A small class-conditioned image diffusion model, trained from scratch.
Model: 6.69M parameters, 32-pixel images, norm layernorm, activation mish, widths [96, 192, 192].
Training: normuon at rate 0.0031, 7800 steps, batches of 128.
Data: trained on retinal OCT scans (Kermany 2017), 98430 training examples, 10.1 epochs.
Rows from block 7, named by matrix and row number. Rows with one number belong to one channel. Each number is 500 + 25 x the weight over the matrix's rms, rounded and kept within 0 to 999. All counts start at 0. Numbers have three digits each.
# convs0: first 3x3 conv (model.mid.2.convs.0.weight, 192x192x3x3), inputs 0-14, a 3x3 kernel for each
# convs1: second 3x3 conv (model.mid.2.convs.1.weight, 192x192x3x3, transposed), outputs 0-14, a 3x3 kernel for each
convs0.80:478474518523498478499480513449445498416468484479477518483473542459461501525492492498549540490507503503491485490535492508506536483474508503542507518521526456512528489492534524517508487495507525477502466501493507530502498505542498534483529504480493486468431447483486500519499502440459473475468498489519506521529517538527507506506522535542558527498538544473496515474482454500513477478479481465496497520492467
convs1.80:504497555450479504445460455466525502445534524424513493574575545528490488552522472503509522484477494463473520460537540424478497512519546458518522509487473465470467512516527473564552424513505449499525527493565497574535435460469490511538491503498529527486531509490552431500536487525503487445454484488473461500454453500447473520491452521498485552470489507486477477507554482496493549520511544506573584499500565
convs0.81:525509511497512506495486484482488491517546574471530463498451532501476528504483487482509495477481472524499488472510482495492487493507472480506500473510463568508457502475497502461488491464471513489513518482447519521516473502546521509512493485488484507512508496495490477525508494469459465526478494524483514525533512501533476507459497476496515533526523462516466486519486488506467500501464515490486500520538501
convs1.81:494486482486511471501473473519507513512520488497508536488491499505484486505500499514498508534542522527535513492471474499487492502497504520505493481497510517507512506503493489544518516508504514496504522540515480515507500504510560506528503526506489502493501495491503511499500494524516538514515515523519499480526474463482497490504495499486501521522521503461485484499512477509488490523507511486513503519524478
convs0.82:518526510493493465515494502526567496540529469517534492464487547487472493499489483510501532509495482479473470519498501485496491518522517548522520469485496448478514514518547481493498493515508502494482489530516503506520489503508518485501514507509539506466533494494474494500498498473490503510450466486505493512481483517489490519486481492515495495521509493518501516507544546522521540504521514498520475472504435
convs1.82:518522497501511489517505515489493474484476500484501511473521506501513518497518512510496516536527516526516521503485484494502498518503464497509515545506541492488497516508500500515520485503510454492506471479528506521526478510520505521512520500520503538500501487510503494491493509479492490487514493507528526510524520528497511528501490521506486479503522504498483499476486512529541515498444486492506501481469450
convs0.83:511502507487455505523518471521499481495463504512500553497488482469525473496505449475481490479545444478492497518498503483496497530515527522529486477484478512476512483486496545521544506511500483445502484513515539527518506530476489475511478479455482513490483510482453468450525513475485470502532491530482473502500490503495502501492482482500463473493504501490509492507469511506503510511499525507509513509520473
convs1.83:499495509513502530495496505509503484499486492489501481517525516512497500518518511520496495483489496522514507494490493516508520496498486486499511483510512483490492506514503494503520518514499504509516471486498479502493503492460508478481497490486494524519516495486502499488510500497528486507506498493509519516504478493499505497522518516513524512503495500481492484494489504483488481516511495526502508500515494
convs0.84:477487483498488518483512496489514532504511506515526576472495469490512510460469440474520514475500492478464458473457535495501511522499519485485467504523537513447490468499483464496483522521490514493505453482484505512499517509472503517487448484537521517510492479491515500514482438427513471405478540513508520506488497535514523535482482510489515520471472492427508489488479495494533487483454470540486485498509466
convs1.84:491488490461478486504511490505498487492485483511497504491500515510504518508543523510518504502488508488504494476497510494516512502485519523528508503502490513490494515506520482489509493508501493508509506485486527511493504527515486486507471489508464485496509533514486527506494475498498495513499533545508522517516519504527502493484487506495528533517497532462497489477495494492508506501501523518513513507513471
convs0.85:492517512498484479504512527534500530476539512482500523535521514516477504481489535495523510509500496487484485522533529507528526495492531559516521507515491533565505537543521511529539549521531534495505527527508530478516474495537496499465496495527498499509518501457531520510428463488486489469514541544508514493476462478501494519468489487506493494543500528487525541517509516511496488521518520524483512478472457
convs1.85:458452509520441438441471498538482501502494503547545503513549546453489467480426461480531507547558501493522504481490510514450476537485477489521532525529515541493519435457520486461437515489518610559499515520538469457479525496497511482450478493469534531516535505508478461480452529506494491512525535509458488478472470502541496478483529492484551480492491525571546529546491498518516508483486526502545537480495503
convs0.86:498495493469474508525522514505507487513450473485480483515484487505524493524493519503515523462515507499479493522527513509455492526497469501481517521487459494482528502525498481488530509513537510523467502480462507508508505524503532500512525528550494505457475473503530480510497521487500469512467469449513477514485517526451484505467533478515476527483504500506534472535519509526516493515491488498493514503516502
convs1.86:497496489492505511485479484517490508507476497485475500507506498495497488511507490507495505524506489488490504505500489515500498504495502510524501491518517506506498504505494497504483493501493508494517500502525484490513500501493482491496474500488505500504497496495510499492508504495517520516510500504508507509485472497504496492496496511488504503498484500498509510486497497500507484489492508491510491498504483
convs0.87:508472510511534493545520510553524489540461495492524504533555526495531513539516528522515473509509501529528517520519482543534510498505519480493473502522495517532519524520560515518485491499524498534467456513494510472472502513481500500476517508492504469452522513563507504486468481493411488526492518539500509523516501514466522527470455501495527536504519517484499501491464518494502502490513540518532496468491492
convs1.87:494432444466492506513522508458450475506497486548534517483501538490492535499496507465494491516502525535499486491479489532500480453473453439468471528481455526504470456478504496486505501480493502516478500462493490475488492463487501499468529503498504510544502444500500523517512537521543503534482494531509496507527514526545520487451450489507485483506486476476473512508486429503497502524535495476516544463460461
convs0.88:495463468502497509493530534548499480494474533513521486466452503477499481484479488467476501482504510537506518463493436520504488488501491425463506507530545540486456500512487473517533467520497479476482523491510476494454498504490519529508482521511485516518476507477502500453505489499491502452523474475507489485496478484500495476467456498514508500480529516500495492537500507490520508520509532522531520542519530
convs1.88:524525494471487543520483484530528514534498496512500455503519511491478438465476484473470564481493486501537486502531580516476492488493507524543529510485538496548561457455510491530480545507514539528528518465494417448483498468524491455494485471490551518483457453472506522508448448487546506469539511477501502531528533501517535569511440483446487541445533565479427468485525525553508528485504533451427479474505531
convs0.89:506514518515504490518495503549517497494475515519502522517527483487486504523447489509515478481486490497495477476496531543515474487532475546526528499492516514534514498489489489510502517500512512477541502456549479468500539484494510467503544489524491515476495484533505509520481468507453480467517473479508477491506495487485498506504507473497537477506487491473537505452490488496504499519519456493533462515493493
convs1.89:472486486504483479501527526497524519487502503509482481508475507496489504497529503488494490536534519474512485484493505463478496502500492521528498495499500503508520508516499522521506485482506501493506505480503504513529503504531512521496510529497508488511506486502503483486510533513499498477480510492500492517521522498529532497504499496534499522481505501495509525518524489488474486522510528512482521511531548
convs0.90:488492481501487507523467497521462501472497496441498539515494443548512521457504502482489495502508509521515539535515502520499496499514492501484525495530492515516477491518482521504497520499490498499491531506533469522513485507526513516507516525511501523513513491514522494485475582475584497472466459465521512480514472482539496514492482519496517516508506459485479491467468497499483464502517505489508525503482494
convs1.90:483488502499507507502499498497508503512496512481499524501505504508495506497495487491508514481492493517507499496487492496501469478488471492487495520501516485486503480502499498498495508502525492505491494497514482484501501477487473468493490503507503494499476508500509505510501510492523514501507510505476479492492498493483476491502497478477496497481486492497492488468472482499492474496487501487491495502500497
convs0.91:475495495499510499499486485528477529458469487467509514530502548481518515538517485500507514538508527515496506516497480514489501461499524453485513470499528509512489473504503493519488473503495499451477492513515539495505529494496503487483506499522459506492497528544480490502526485490498490497534489441484493527492510479479491515524520514529496525539524550523550509448480505531484524477457474501491500509473450
convs1.91:506506515483489535484504509470480485490487476493513497519496499510525509516517517481493488495469482520492486494524513483531504506505495497475499511520519520520509479478485499484496501479483482475476496490473509532497511502500483501499497512514469480480501502481502496507526497514493509502493482488483503486503505510508511509487498494467462470505501472491500518511492508488482487507493512510486469509497508
convs0.92:483487469521518485477491493497502482503503495490509503521497515488520470442505496521526478464493477492501476499514521456481501507501504505531520517474485503490511506522498526504508496482491499495488532508531509516490513539497514497530521488486527500484497482484523502520512529503477533493539522497476509474494483505493533506490492501488494529524528536461516555488519498503468498489508524500522444476442503
convs1.92:500504500502488507492478501517504495523516507508514497487488499485472485502508493483494494488498500501512505497506526501492475488500496502509522501486498488508506483480499500487511484496495513519501525513497509509514498510493485492493490478501497500511515529515489479497512518527488467497509505498512499500492517511506489506470484495474502504506519501511515499502509492504494495525511499520508508513501483
convs0.93:472467437514551499540584535487465414507543479542554468463514480489467502541503483497499471500475465518527524488476452513519510522499524506496484499535461490461514472466511550512537505497531563501505499504497479470518481484467473523485507517501519486521568495503511507472480479533478436524496473549504490519520548487500507496526498488480491472559532530496472484504445506532520500461456498500513497491544462
convs1.93:507422471532434541567540531495519475490511470462543435466446455516475487501529507469471478512509555503477518510492468495481483506524467515450557462447520548441536509479425474485466495474487479479496444457505528531482484470506499504487508497498444471502469538486515475505469496507530567469500522453527495488545481465482476449496489505508557538523546477500491510497533552484504531474486561467473516485474516
convs0.94:485497495499515463450493488469503488456531552421399442485497511510536510540517492521503517518523544530530516522497475548527522503504495489510485546518510520491522487515527512499512544535512509509486523547585499504487553550518507513490506519490518489469505522509528528511484525497468442478491483495499487491466479463470512488565491523535534511521513495499510470506488492513508495482434481532503477509508520
convs1.94:507500450466549477506467487485559576433478580494466490452472453467463469501490476526524520534495492498525529488497486517551547539489458458451515462451506490536534507469452478522501391452431473510574446440466511466470470515459564484468512436446502537521447525594490500536460524525466467509495488490450470562454480535468480488525550540559515502562551487465499487553521391514500513469452456503540469504528517
convs0.95:526528516487517512497509536511513560453423442583505527544555526537526480530511494529514527508486501521523506510505523497493516487508510515514557480487554502488463505516518532511454473495517475479481496504504488520503518523521487489468504527513485526498499518489499499499547538531499483516500506500525526517502513506547540511486493478491520492456484472490502518468452492485485473489486494523525502497478498
convs1.95:580579571482458618522417431556557456467520472533556524436511579473507631435453479564567485562434479564430510456446459494505562485532555552521563505453509455516514560567589548544492503552437381414407452508480548527506544552601530465504506502526494517507470509514573590636473491411401429364463417419527466447442439532472462510549527534456491520517523508466488449456531507525571551503541472450451456369407456
convs0.96:491475464521462463491492486490511530490489523518467493473485505533532548545515563496457492500512511511501516523499492485489515485529486480471493506498530494483500475450465470528524479504505526515505479549488481525489476496502485484504485498483515510489492482499485474466500478462560508528511461443510494509493496506477497472491483495484516514503513472502506510479508530562543552465500499447440499507453526
convs1.96:520512527501505509481493505523521521508525533498496495498495530498451480503487468527476485510469459520487491480481510510506486486495504506515510457468475492506506485503492476483487498492496505500506528488489468452498496496492476504480498504502496509522508510513507526527497482483467481491493514522498508529516507532509513519478483476499498502524529520485468484490508535504497520497499497508507520506497532
convs0.97:468476487510518496530523526527523532469501484508546495515472536489465477551475501518452491513484486504452483531493493508511507513524540492500503502499478475482502458425485449497518520497519520532502540499503513487515467485455510472480468497459486493497490486477477480501549486531496498462518475484490490467562510526494491497518510486508497540524494492522532481472440496496526521530469491528458490497469481
convs1.97:505511518500514503499505499505512494525504520506502487461488490467494485479484505500492483487500502511510523507480491509501490502521503485509494492499503480541534517521488504511541533539541503523505485505485523514500491494493497502524531519530457497490488515476503503502521485509519507483515505486500489493502464474488499493522505514500515475506508488484489483499511476494471483495495488510509489510499460
convs0.98:485459465505505462501483489527485517514471508495484456488481480530517475497466534487526500471514512485507502489507493505487500479471499496516506512485497462500509533512543504489507468474469506500497438465496453492482472470492489482497496490484468484514503526487490494500493513532468519507533508495466479470488516499507480462470504517498496548491511482498468498481469492510485498490502513496496528523499518
convs1.98:519522514493495517504501516498517493497459482507485474509516519504481500472477480484511491486481516533511525532502497515517503506529516481476482482490488470504494468503516490532542502515536483492488472479496498476507509512501508516480496499496506515529510498529540531525509497483507491510524493503509517501492523524517508511532509521463473490456479488509499491526515542522511527496507480509502485513500506
convs0.99:499502519489491480500467514500492496466472469482467473538574493517545496503490491477497480482471471510546525495479512508499534503491492518480493514502466489465456516472492539539537517504466476482501530504487491471497528516466527511514506452506485499532487513526459458440498526546499515454483526531505520555511509487522498487484483457511486489506484462549514506469458462534570502539539517518467454530528512
convs1.99:506481519479465496538521515554538519524511544589550530519517497505456480551524525500514483457446521447491490484492486531470530488448483490495522509453449495490509563506524489437425534521521494475484478455505453497567451487525457454502508528541479469498474485507519496473495476446519483472470455497504500525508445478489452444500519529513524524566543501517470454492506479458499469527516492533488454565542537
convs0.100:514538522522508509471500499498520520426476474470498530490460481446506494479458509504487500517512486535525514491530470511447493489465481482442504535474472505517513506488527513499503489523509508471446534484466526533536493526510492493455541514501472470485500493478526511510502490511468508504515527521503558514461512497482531510500484470488484500503507475483519490466489461465491491511512516485513526485523530
convs1.100:487492484481481491500488489496509509515517499503492500507508514496490526502510517486491504480497504510521508497507506484498511496517493482494474510522509487489502511508503519511512500509502485486499529489499519485489493480491501474495497486483503500510496486499506517521502495490502497501501502489497505494504486488492492482490484485495504509509511501496504480514483510499485492511504514505501523510507495
convs0.101:490517480493530548542508497535488520490497522508525486495514534462492502526485468475472503489485504528515504473467457516534508492520518490483463517466444522554521497442475465501494461513488490518497503489488483523481488488498491514513515473483532506486503451488536544522494512483448525519486489520505465498510515463504493505494458490485477486505491473472493493511502512508472518510501483512487501520512493
convs1.101:492496507483486475509492507506485497488471495490501510524493493514492528520510510500481485534546504521519500487503506479506480507519522487481483489507485497511491502489497520519526496512531481499499519485492504503496506513517491508515495491503501501504479503511514516510491497515490460484482474483500503506505489516508501494504511487506504490515505528496504483517491473490498500519500510509513503523542514
convs0.102:480480481509490472485520496525519491495502429509495507498464511522503495505486478490524513512507507502500508482500491466555489502523501534489529472525525533535489459491462513499476463492498488507527532516499519497513452462503454447499483524467432482514516527504533526515495537509482549509504494476497513486482497487537495523476486481469483497482492517474519527544505485510480488512534524519543529485526535
convs1.102:494493464546537483491476473522516504479483472472548525549520523503525505559507474502464465484482494457462497498497520473486550523523518504496490502520503512492514494492519484471491488528540487542490487520465463449429512512501475557531515556513478485493516476511542505520519497480502490505455479515481496485460486486488516511504486506483491515500474524518510516512477495499479461512484493508482499493490515
convs0.103:504518507511532539498498521526471506517486527484508535510522479533508481498492506498494509439479479467446490531491462516479481474497507518521497506509514501460538509481476464466470500498525499506510505513488495503478472523491482507483498505513492488503485494496466490491537536498542456494534511451489493518489511519496530514509508495440453497457464479491514518552523503477539531527539508500503502513520517
convs1.103:485497468490471497482499508487493490494492475497525510510521509521509475478480478492514493516526515492512496498492476522509475486503504521511510473506495492513515496499494515501493522518499512517510495497523488474494495496498499479505531515504516518502534546520481496491527499515511512478497471495491472489525517499498486524533526525520507535507497463483497501485477466515486500472488498507510520503492469
convs0.104:508487517487491472488503484476487464517474539525499516501530488513528472481536524494499502491522491506462483492484503503451520490486493504507457535472477498486539466485521482505538494514504468501514487490492489533487476491510514522518537487492467509528521516461526509490466504523525471513478519554487467518478502498547498483502477509544534492526525473513532533524546461479489457493551512516539481531533487
convs1.104:495471506506493515525498523510506539520521521503513499518530506507496504522515498501515493534528510510499512486499530493520502492519513504479495492472486502489509480489470489478471502515481480485477474485493492502527495517529512484486495494506517514510523510500496495521496499508470518521490498505473501497485491500518534543478476487489504478477492497478474474508506496513487492481484493489470489499477486
convs0.105:531520495482497497507498468465541530506480475517486509494505510482480519495536471482468545494504511512491508531492496482510502505507492499505508473477474436460478497488483494475436485493526516478515508462482512525488502509472476482493479494512560492517517515505514495451512474445496518502496494501495467470521518479512496502536493528508457496499494480480453494508519475522476503513497493494509518498523504
convs1.105:502487499478495507509510497508497499516501503499491494482527499466500511492494521504501505483514505485506501521485499483490500508502505509503490504507501490501518501503514490519518493507501506508522514498521489489500500509508510516504495511479480495501498512497507510491502498509484494500512528501513511523521513500507490483507530522491499493505493469485488504511504491502496466523506504505498495510499485
convs0.106:539505508512558547511496483502517519526467468509503486520493474517506516543487508492509502507503513530500520500502493486460499524529516521514518499494438550545483517508525477486492513499492515505511512507507498467474523484482471498487506503505511497494522485489510496520555507549526487521485508515503490501514485520505502501505477520518527528526506498498533496469491476505499521471500507531475494486463455
convs1.106:503501490490477488505485497521523489503512507496484470518519515520509492522514495514492512518514515520514510500501494486520511493514472507504507477489491475504513517533516521512528520498504501535513501481493464478487503488493517515546497505513486504496527524522490505516514497485538510484488488486509506491493499509526519488515507507500508499489482496471469513509531500497501531510495514498493484494512506
convs0.107:495481514479501525511513536439533513477492492468564518504432450462490509436513479493486519488503504515489517502497518517498479520488479462449495490504471534492444517545453466500520535507515520531553501526511524501498461468464499503464551479511505488485492530512491483489518507538521496478515507513493514512453497480465482498483482500536500525521493513475516533501497492504545500496499520522484534527525523
convs1.107:509484510487460474520494503530502532485449488472453490508465510531494528484491506485486474493442504500501481491475484496474507485494525464509508464537454509528525500512499518507521514506505520470531488442476479485522437495499492516509507522530455501536464503458486502446505517509571500535520496526533491494515508511517507469512463484496451488513517476485471507558510510546473468463513450521541484526535499
convs0.108:492491485486502457490471526524532495521529517505489465538505482511520508467496511512490490473479497509497504486502484517519538519500500514480485514525525501551539459503479502541460490507473526503514467499502484500488494487489522508465500513480505488514507467498488503537506526470486492505460470510512501503526489505482477512523522508519501483488466499452482487466479494477481479488526514464506480537481505
convs1.108:496501489506510499513499493492484498508499484494512538522512486520504501506488471494491500504501516499510500515491475498502503514490498509506501494500523503501520483501492466469476505511508502494479488485473494501493500509505481503483500513522512506510507489481517502488490516498504498529508511493488495529511507518501500512475491503499475492485464476512514515509500485523498501481491495493503499500491515
convs0.109:518477487556518537512511508491517471514490484480498503563560481436471478453514519481478507519517513511528523499526522509511522500475478469505460512489484487514522502506515514467477494498491460535471524519505553518517493481512513503519488507508499488480505488502492469480475487527484523491503479457463488499490517521484511489482469520489489471500477510482448537485494487481488446490499476516526513529525515
convs1.109:497498494471450476475493512511489489486481498499516498505494514495493483467484481517500492520516493513499491495505505524501515501494499478505515493507517517512521502480499508508513484475510490496487498497480501501498512513500481498495495493499521499516513511505459496497495521505488513499502493501509499503502497501491509486477516519488477486507513506499484512540492490509500500485490492517521521497511501
convs0.110:491520472495525482498526514472477470568537509518512498532469447524494518512502514558531519543509503496466501533519462484519505489515506467494498482521494489494477481494532479518514489530494493447483456443517479505500482509528489536527483519530472495480484495473519494512465516515494458513460474544504503507562547514519523445497546508532545485496529497438513464564520499515479494445482484512516512465488498
convs1.110:485477503520480515497494486496519501526503454493513499478464468493501535519512515515521484489470492492495510505511517463487480506530510507481527471488495517471502508512502511493513496523512492520511519498520502516520486499483488496492494500490486497514498502526515492497509478452515525462496522509494497481486465479500479491492470455507510479516481467509510488493500499495522516503475493496502503506511517
convs0.111:488487507500510524511523489488514485554473482465457497482449484459478475500491454497515517495512525511514503495475493493452489488483469471466488532522519541517493513563520526542497527486494539527519531540512532512484511519503491503503510479519487505501473457458481523519486476467483536530477497488505513508513494484496496484509562541556537518480489479449457451492480514489471464516524513488493491486514469
convs1.111:527525519494522522475505503493493475529519520502499520480485457499533509510495497544511503477446476497481493508486520490513519504534512502485509489506529493492461488463480509516440466487488503502508517485474498487471545525486489491454486504483494517530539520531544524523488465478478492489516516547506519520527526522485527524476521502483496481467481497491507517525533531510512516527517511521510482498502477
convs0.112:503486488497512485496503488520521439531489507473518466477489521535547528498475442510505471457478484472481486503518486526509476518496500475459486507491536501464508540524485477472488490487518540502513478524457496493480460498517486492479491499497512500533517496531489475499473477541485474493475471463514511500500497488518526466501539498480467506489541513507496487451463439488518514502483470534486512507525502
convs1.112:488493503504494518470519509510481499496499506523519505524492505507493501488496500506477482514503491499503504488521501478501500515504519516531528499515506500513522522508516477504519499522523516504517497499493517503494491490515525488490521480504492497525497523517470504511522516505513492496511490508508508523499472519506493489505508509519510514506480513498494492525507493509505516499509508477475505495497488
convs0.113:503538523495516515478508496524485516484477516498476477495517535514513517536515500473491508474501453503507527497530512530517524526500497510513510548499552505509524497505505512495496510524486504517532546539485521488493498497455472505483510505497475471501536508520487462494513537501444470499487486499493514489509465531480495482531495482509495491467530521462480514491545486520543508481459514488529538503498509
convs1.113:483490494490483510505501521500491501507511488493495504492496504504485480499507501505496497479513488477484499504509491484490491504492501504489492486466495502478483499484486478485485490503498491495521500506518496505503502501501514491500518537513504509492502509515489497476499505503493503476499488496485513507512519492543512493502505501469497503480498498491489483503481463507494485492490489522509508511502494
convs0.114:499523468519477494485504523469446419461519476513507488489516471571521577573555516462477485484518489493531471507529520544510513485490515466458476538516499512491523482473446509516469475484471507518540511497538506484547467444497515512510544508504484477522499454518515503499477494524568549536457494489462530484514504490482494526499529462474451474518495500516531506483493524477468523484472464520473536499518539
convs1.114:510480531574502542593481426490505588581424488590485461425497517422492499444491437443464523452489452504472482511536520428483480484534479510448572495555573494462518495557509552506442499497495550469528466439456489481452419442488496498441499498513391450529433449501413488497530503513576502484520475489583504493578472467495452452523476466523522528567500504518542496519482531472434448457482522435526496462469486
convs0.115:526488478513499482481465483512506535508486537465463491583528549521496463520536496508497499509507511531496516472497505492533473503516513482487458516515523513488496519527510502507513472439475506532507488490497518493506522534502503505485505480487508506472466481505475487505506511540505469492496461486509518527523500467479498444488520509485508496480472483461495465478494488509495516524540533502497491515540478
convs1.115:492505510501520527477488500514513507498523512531503549482509504504522520485497482491481506518504520520504527514526504514503503503492513526499499519507487518523508503494505507491514483493502493502487493492490503511503484510513472501479515475501507523504500492487497501510492509510478493484520503489510507518509500507484497519510533528513479489499469499485488503501508500499528530517503501493490490526508496
convs0.116:520513511479494496470492510498546517508539511501512506535524467494487538478508511496523531486517482504500480490555503494516524499477492545519519486486499491491522470439472492497503475486490483435469490486494482436450484530524468515517472473489514520504504470499474519545462473504516493457476501509507501499498474503443473471505512513497526504484503473517468477472491511483510530481530519449492491459501519
convs1.116:517491469547510508523505493498494514509502506492488513500494483495508505518515502489494507481464488497482495500486506526538515511479498498504500502501523485479491500492485503468521504496506513499502527527528496511502505513506497518520530536510512483478514494488500498485500499511493496499519534526515513518499514519499505516497509491506470487484482491511505501516534518520514523512507498512501508527513523
convs0.117:476487525482493510487485509495483487437517536455474562501534542513494530504509463489542536498514514469530476508494513500485470498523544484507487473516505514509548503460466450490486520504493515492477506484473494497512468455471480480488459494507520508520480456543458478493501482501465491419513547475496470481492472510524457523522508465498465517497537487503512513508501515501534521546512499485530550496495485
convs1.117:516480516488506505507492502484486477493469491514524497527494485505457478504489492470504494481530512506517504458514486473513502514511475495509526542453503507516509483480513457477486502518480507506487451465510494505501490497536571513547526521526540563509535486529531525513498491500525501513511506509502532528488509521496515500505504528490493490487507515463489480430492498495466449518488520484488508486481496
convs0.118:485474476479484482468472501559494483502510526476456466533487457501476486475500460495490497499477466514520486507491491515511491498536517502507510490521539517505505544532544477506528487507507514496505522538499470498523510489487488492512482476483514519517460486476516527535523579572520534550406450461476481510499499487503522521539545540492500511531548521458474515498486487543545583522529490470480462510472509
convs1.118:509504500520532533567530566553543553474505401526466471503540550549493490537439450474522453421516509472477518502429424480505407541559607470446493500538496473531445527566555491471467555498528423476455473513532550550517522558584450477561548521565540501492454543507551522505483467472431486476494465463449395474422500523487465505530527542487391465477516533555495480519495477523546523496473390527487449539582615
convs0.119:475479495506528501473484528398435447585532464529499490471503485442500483502526546540526505503469495463455466469491477511473474484485473506509498520485536484504455487514515561525534525512502520522535518504528497494465493505506532539518510504511518515508475479475461484482549539538508523542499472503467476474470483493485468485540499483500506487504509476531514508473478515452437477489503511473484495478511518
convs1.119:570598553519518518459478478576580521557573551436550531488545526511541534558498498555562525447461484514540595497434497537489566528535596498487530469507515529577569570552537559523528521520567419380429452498515505474525505513588511525573519501578480501504482512501477490549482439380531508437477489430437478479473508505467537557468532548554505506549503473470478438462502495488474449567547492536498433505481490
convs0.120:486480485504484462503517503497518527496510477480484533505490475494496515456506475483508545516558503463451488513520465555526509481484471492537544536544524440491497481502494501502551465531497507497494504472505535475480488508487484491502480504511458489488512491481510483467518534518535501525524538525486484465477498479484467489505504503514504499510550514487498490493509511480496475491518494501460457508522507
convs1.120:484499498480463491486464484490501477542507510479509490491524513491547540513505532511500485499515478512499496516514481505497495524507493490476507502491516489495488485498527480525505493518485495493502507454488477493526481473465509491502495511467521508497499501524519522528507477475468464475511487496484508529508545542482496495505505523473501493473459491485506493489466516475475464489483515484484479507512498
convs0.121:504492512494519482491470483512533534507550543514506517511501469506478527518488502518503507477502476539505519499485490515503480478540492515525535474502499485516511463518511527520471524458481534482516504537489512496556498476459502505482510506503478503517527451475508533498450465516537467514491512473522520487480467476476487516509505486501492498486492483458503504510454507509456498507499519454456511503512511
convs1.121:500494508519472469505503457488483484499485479506479497515528539497527503476500502523499466525530510483501499489477492502508486486521503505500529501532530493496507543511497536518496473498498497481496479492478479492536474448469449482481517496497502473472490519507506510492496491483496495517507503520499518499508513485505480518497499504475512529510494505487499510506511496508492504494515495483513506503521512
convs0.122:552505507491492491539524477504512546548467428512513491551543480506515516476496503530505499516493493504515492489501491491494496482460492483510536517505490460512504471444452512486528523499498491492502502474508493491537493476488455465473500505496505491505513504500491478478472468519487508489521547516494488494521506505507511516498508546513503498500501488491464541527540504516518506536532499500482536538495529
convs1.122:485509500509478488518513477493497479518491472496537506474479436481472481507538478488487508496469440534501437461477459458499485483495502542507496553494568540493496537504465542488491515528524515540504483515561499517465551530505556544517477522578516517523521514520517504485537531495513555520481487451528497514494490505453460485510497511465498479492453465492489538447477481507557566473501479494496502495448511
convs0.123:470472513506504514531474486479485484581531459497436467492494483492492488543525513498491512492498502494519477509482510519498488511523503513476486481490486520532513539573571523526514474482501479490512491519483517539499497497489496527494494495513495487484485493487467500495526499514541547556517528516528506502502473493530504494513525541468487501463442469508509464519546487509503500522496510516549543510490514
convs1.123:505475497482448438450535505489481456488512554503570507483462430442508555501485531470523514454450502475529517477492453460471477498482485487475499486550485546529542451469464509494534529545524490468540496508536541531406589520492505440498549561600549546504485530552474487489507479480550541538471472392488503495511446434547492364523560529467484420528488433520455483502455520497454582458515574529564534504502475
convs0.124:498495476500501535532501517487515512443500513491506491502516520559519512497539479506496490532484483497520515493525515506492493478503522567491508527488485467505543497476485487504518511482516482490475476506477460483442530526496511524536502532474505502500523479507497497490487508494482484507496502482519492508519494501487488473517484475524522514495499503504529545475497536484470488486492485502505500496488489
convs1.124:485477468483497482497485481504489496482507500480487478507504500480487465510490498506501496478470496502504500518503507501507514510508518492497509494505505507504501498484481498516485489511498516517501485469478517504503500494501480500509506489510499496524506518505503502504511518513506516505482513493504510499498492504495486504487497512503496519508501489498504522494499481486496481497498511500510493505521510
convs0.125:490478476487469488501518528476526527503493492541576528506532528467465501494552506500540499545527502489523485484519488494520500498545532523562485505547511512504523527565538516518507535528557453461504538531538484481546512480517501495481536537531479499523504532542517481459581531500482508501492481452506509485511483513531521530458519523507468524463465494463440478509503506517509527527501516511524526505509472
convs1.125:484473447525522481469497510438444490501504518513508527537541508533492481516491494516511526459493542458483471511494522565507571513470513503506473474431484533521530499461493541524508525520538533519521498477491501456470488488440489531533512495525491457502483491498457461477475489535519527503535505477495491496543515477499504540516504490478524488482471509424482529434470484532535521519549527466481507460448433
convs0.126:494518517505480492482469471456488484501470549559526464512542525492516486520512536537497547507501509529476492515472547474484489463463477503489523516483483470490507497530523509527521503497495485474482516475459480503521500498494482490482512490503511477526539532482530510492498511490460473471503533488487475480510553515469504479468507525489522478472481486520507549518511502485501478500506489544472463526497516
convs1.126:479490489532519483475496486520495505489510485474498499501516518511478509520494513496488487534502488487480482497509510496498501491502490514505514483467516514505515490504519485501499519505469522517510496479486504510491499487495469486481519542502505491464504481520465479490496493507486517480509540519476504510500485495505506490508527543541526528495482493487487485496492486463470501494475489539542509525525550
convs0.127:491503485435504466500503495487524531502500503468485547512469473482513515469523475519530500540480503478513504461499499489528520520500503504487483461518503532509491451459529479500524521511452482489536500505495497493519497518505505495512532495510540523492484506530489492481486485467510529510520473557501486460493511488543535506511464512487479497510482498511461521492527474516514545493484464517534466493527493
convs1.127:489498488496516505495486479475493501488499500474482503508496482486513511493503510510495483481472498485470511494501504491487487515521506506498508516509500509499500510501509495478496512489502504499501495499495487496504482484483506511505499494521506510514487498483504508496508499488501498489498528510504506508482490501496493510502493515480498510522497509512506515506507495484492494492493493500507511517508493
convs0.128:512570492480493507472523491506509502507506508512517476518496494495513478489449495508486493494470494518509484482492475478485482514481507467498528494528474498494504480506504491523512523504513471476506551492456494482480502506486490510527480528511505542488489514490502525510527466472515509479481524495509466491488477514482490471511513470494510547497498498493513473473503525493529487528515536553515517500489503
convs1.128:510493503516511501477476484519501505495491507510495491509510494519496496505514497498510506504507519504512502490495496488477505502508490491491487505522510499506498480482490497483495497488497505500505485508491518519497509509518492501512509507503501499485499509499508483482521509492519505505511520508492499504505508501500509521489493493489484470501489494494497488503511508489459469493509509511482469505507502
convs0.129:517476479487459522502527493505472524474476499482523502485487515489444483511471475482525490461467495509500481553532479485523486517487510468486511526523474540551520494527534504515479505517515529523523509478549499522535483519500484542509520531517500568497472527511516521533501538512520492477456479501498490502496526477503490462535536513495531514489522482480469515479490488496487488506523490496503571525499502
convs1.129:512495494489515505525536546496502482470496488488531509518533505512516487524512511459493503482557523491517512462492501478502519489506507488498503551507513507482492486501492460506488512524518493492474476484518497509492502461475518473491512529500493492518515487489511466463515459502517510496476494507511521507511486502494486529498501504501492506506461500490491501503496498485496506500493498494508524500482500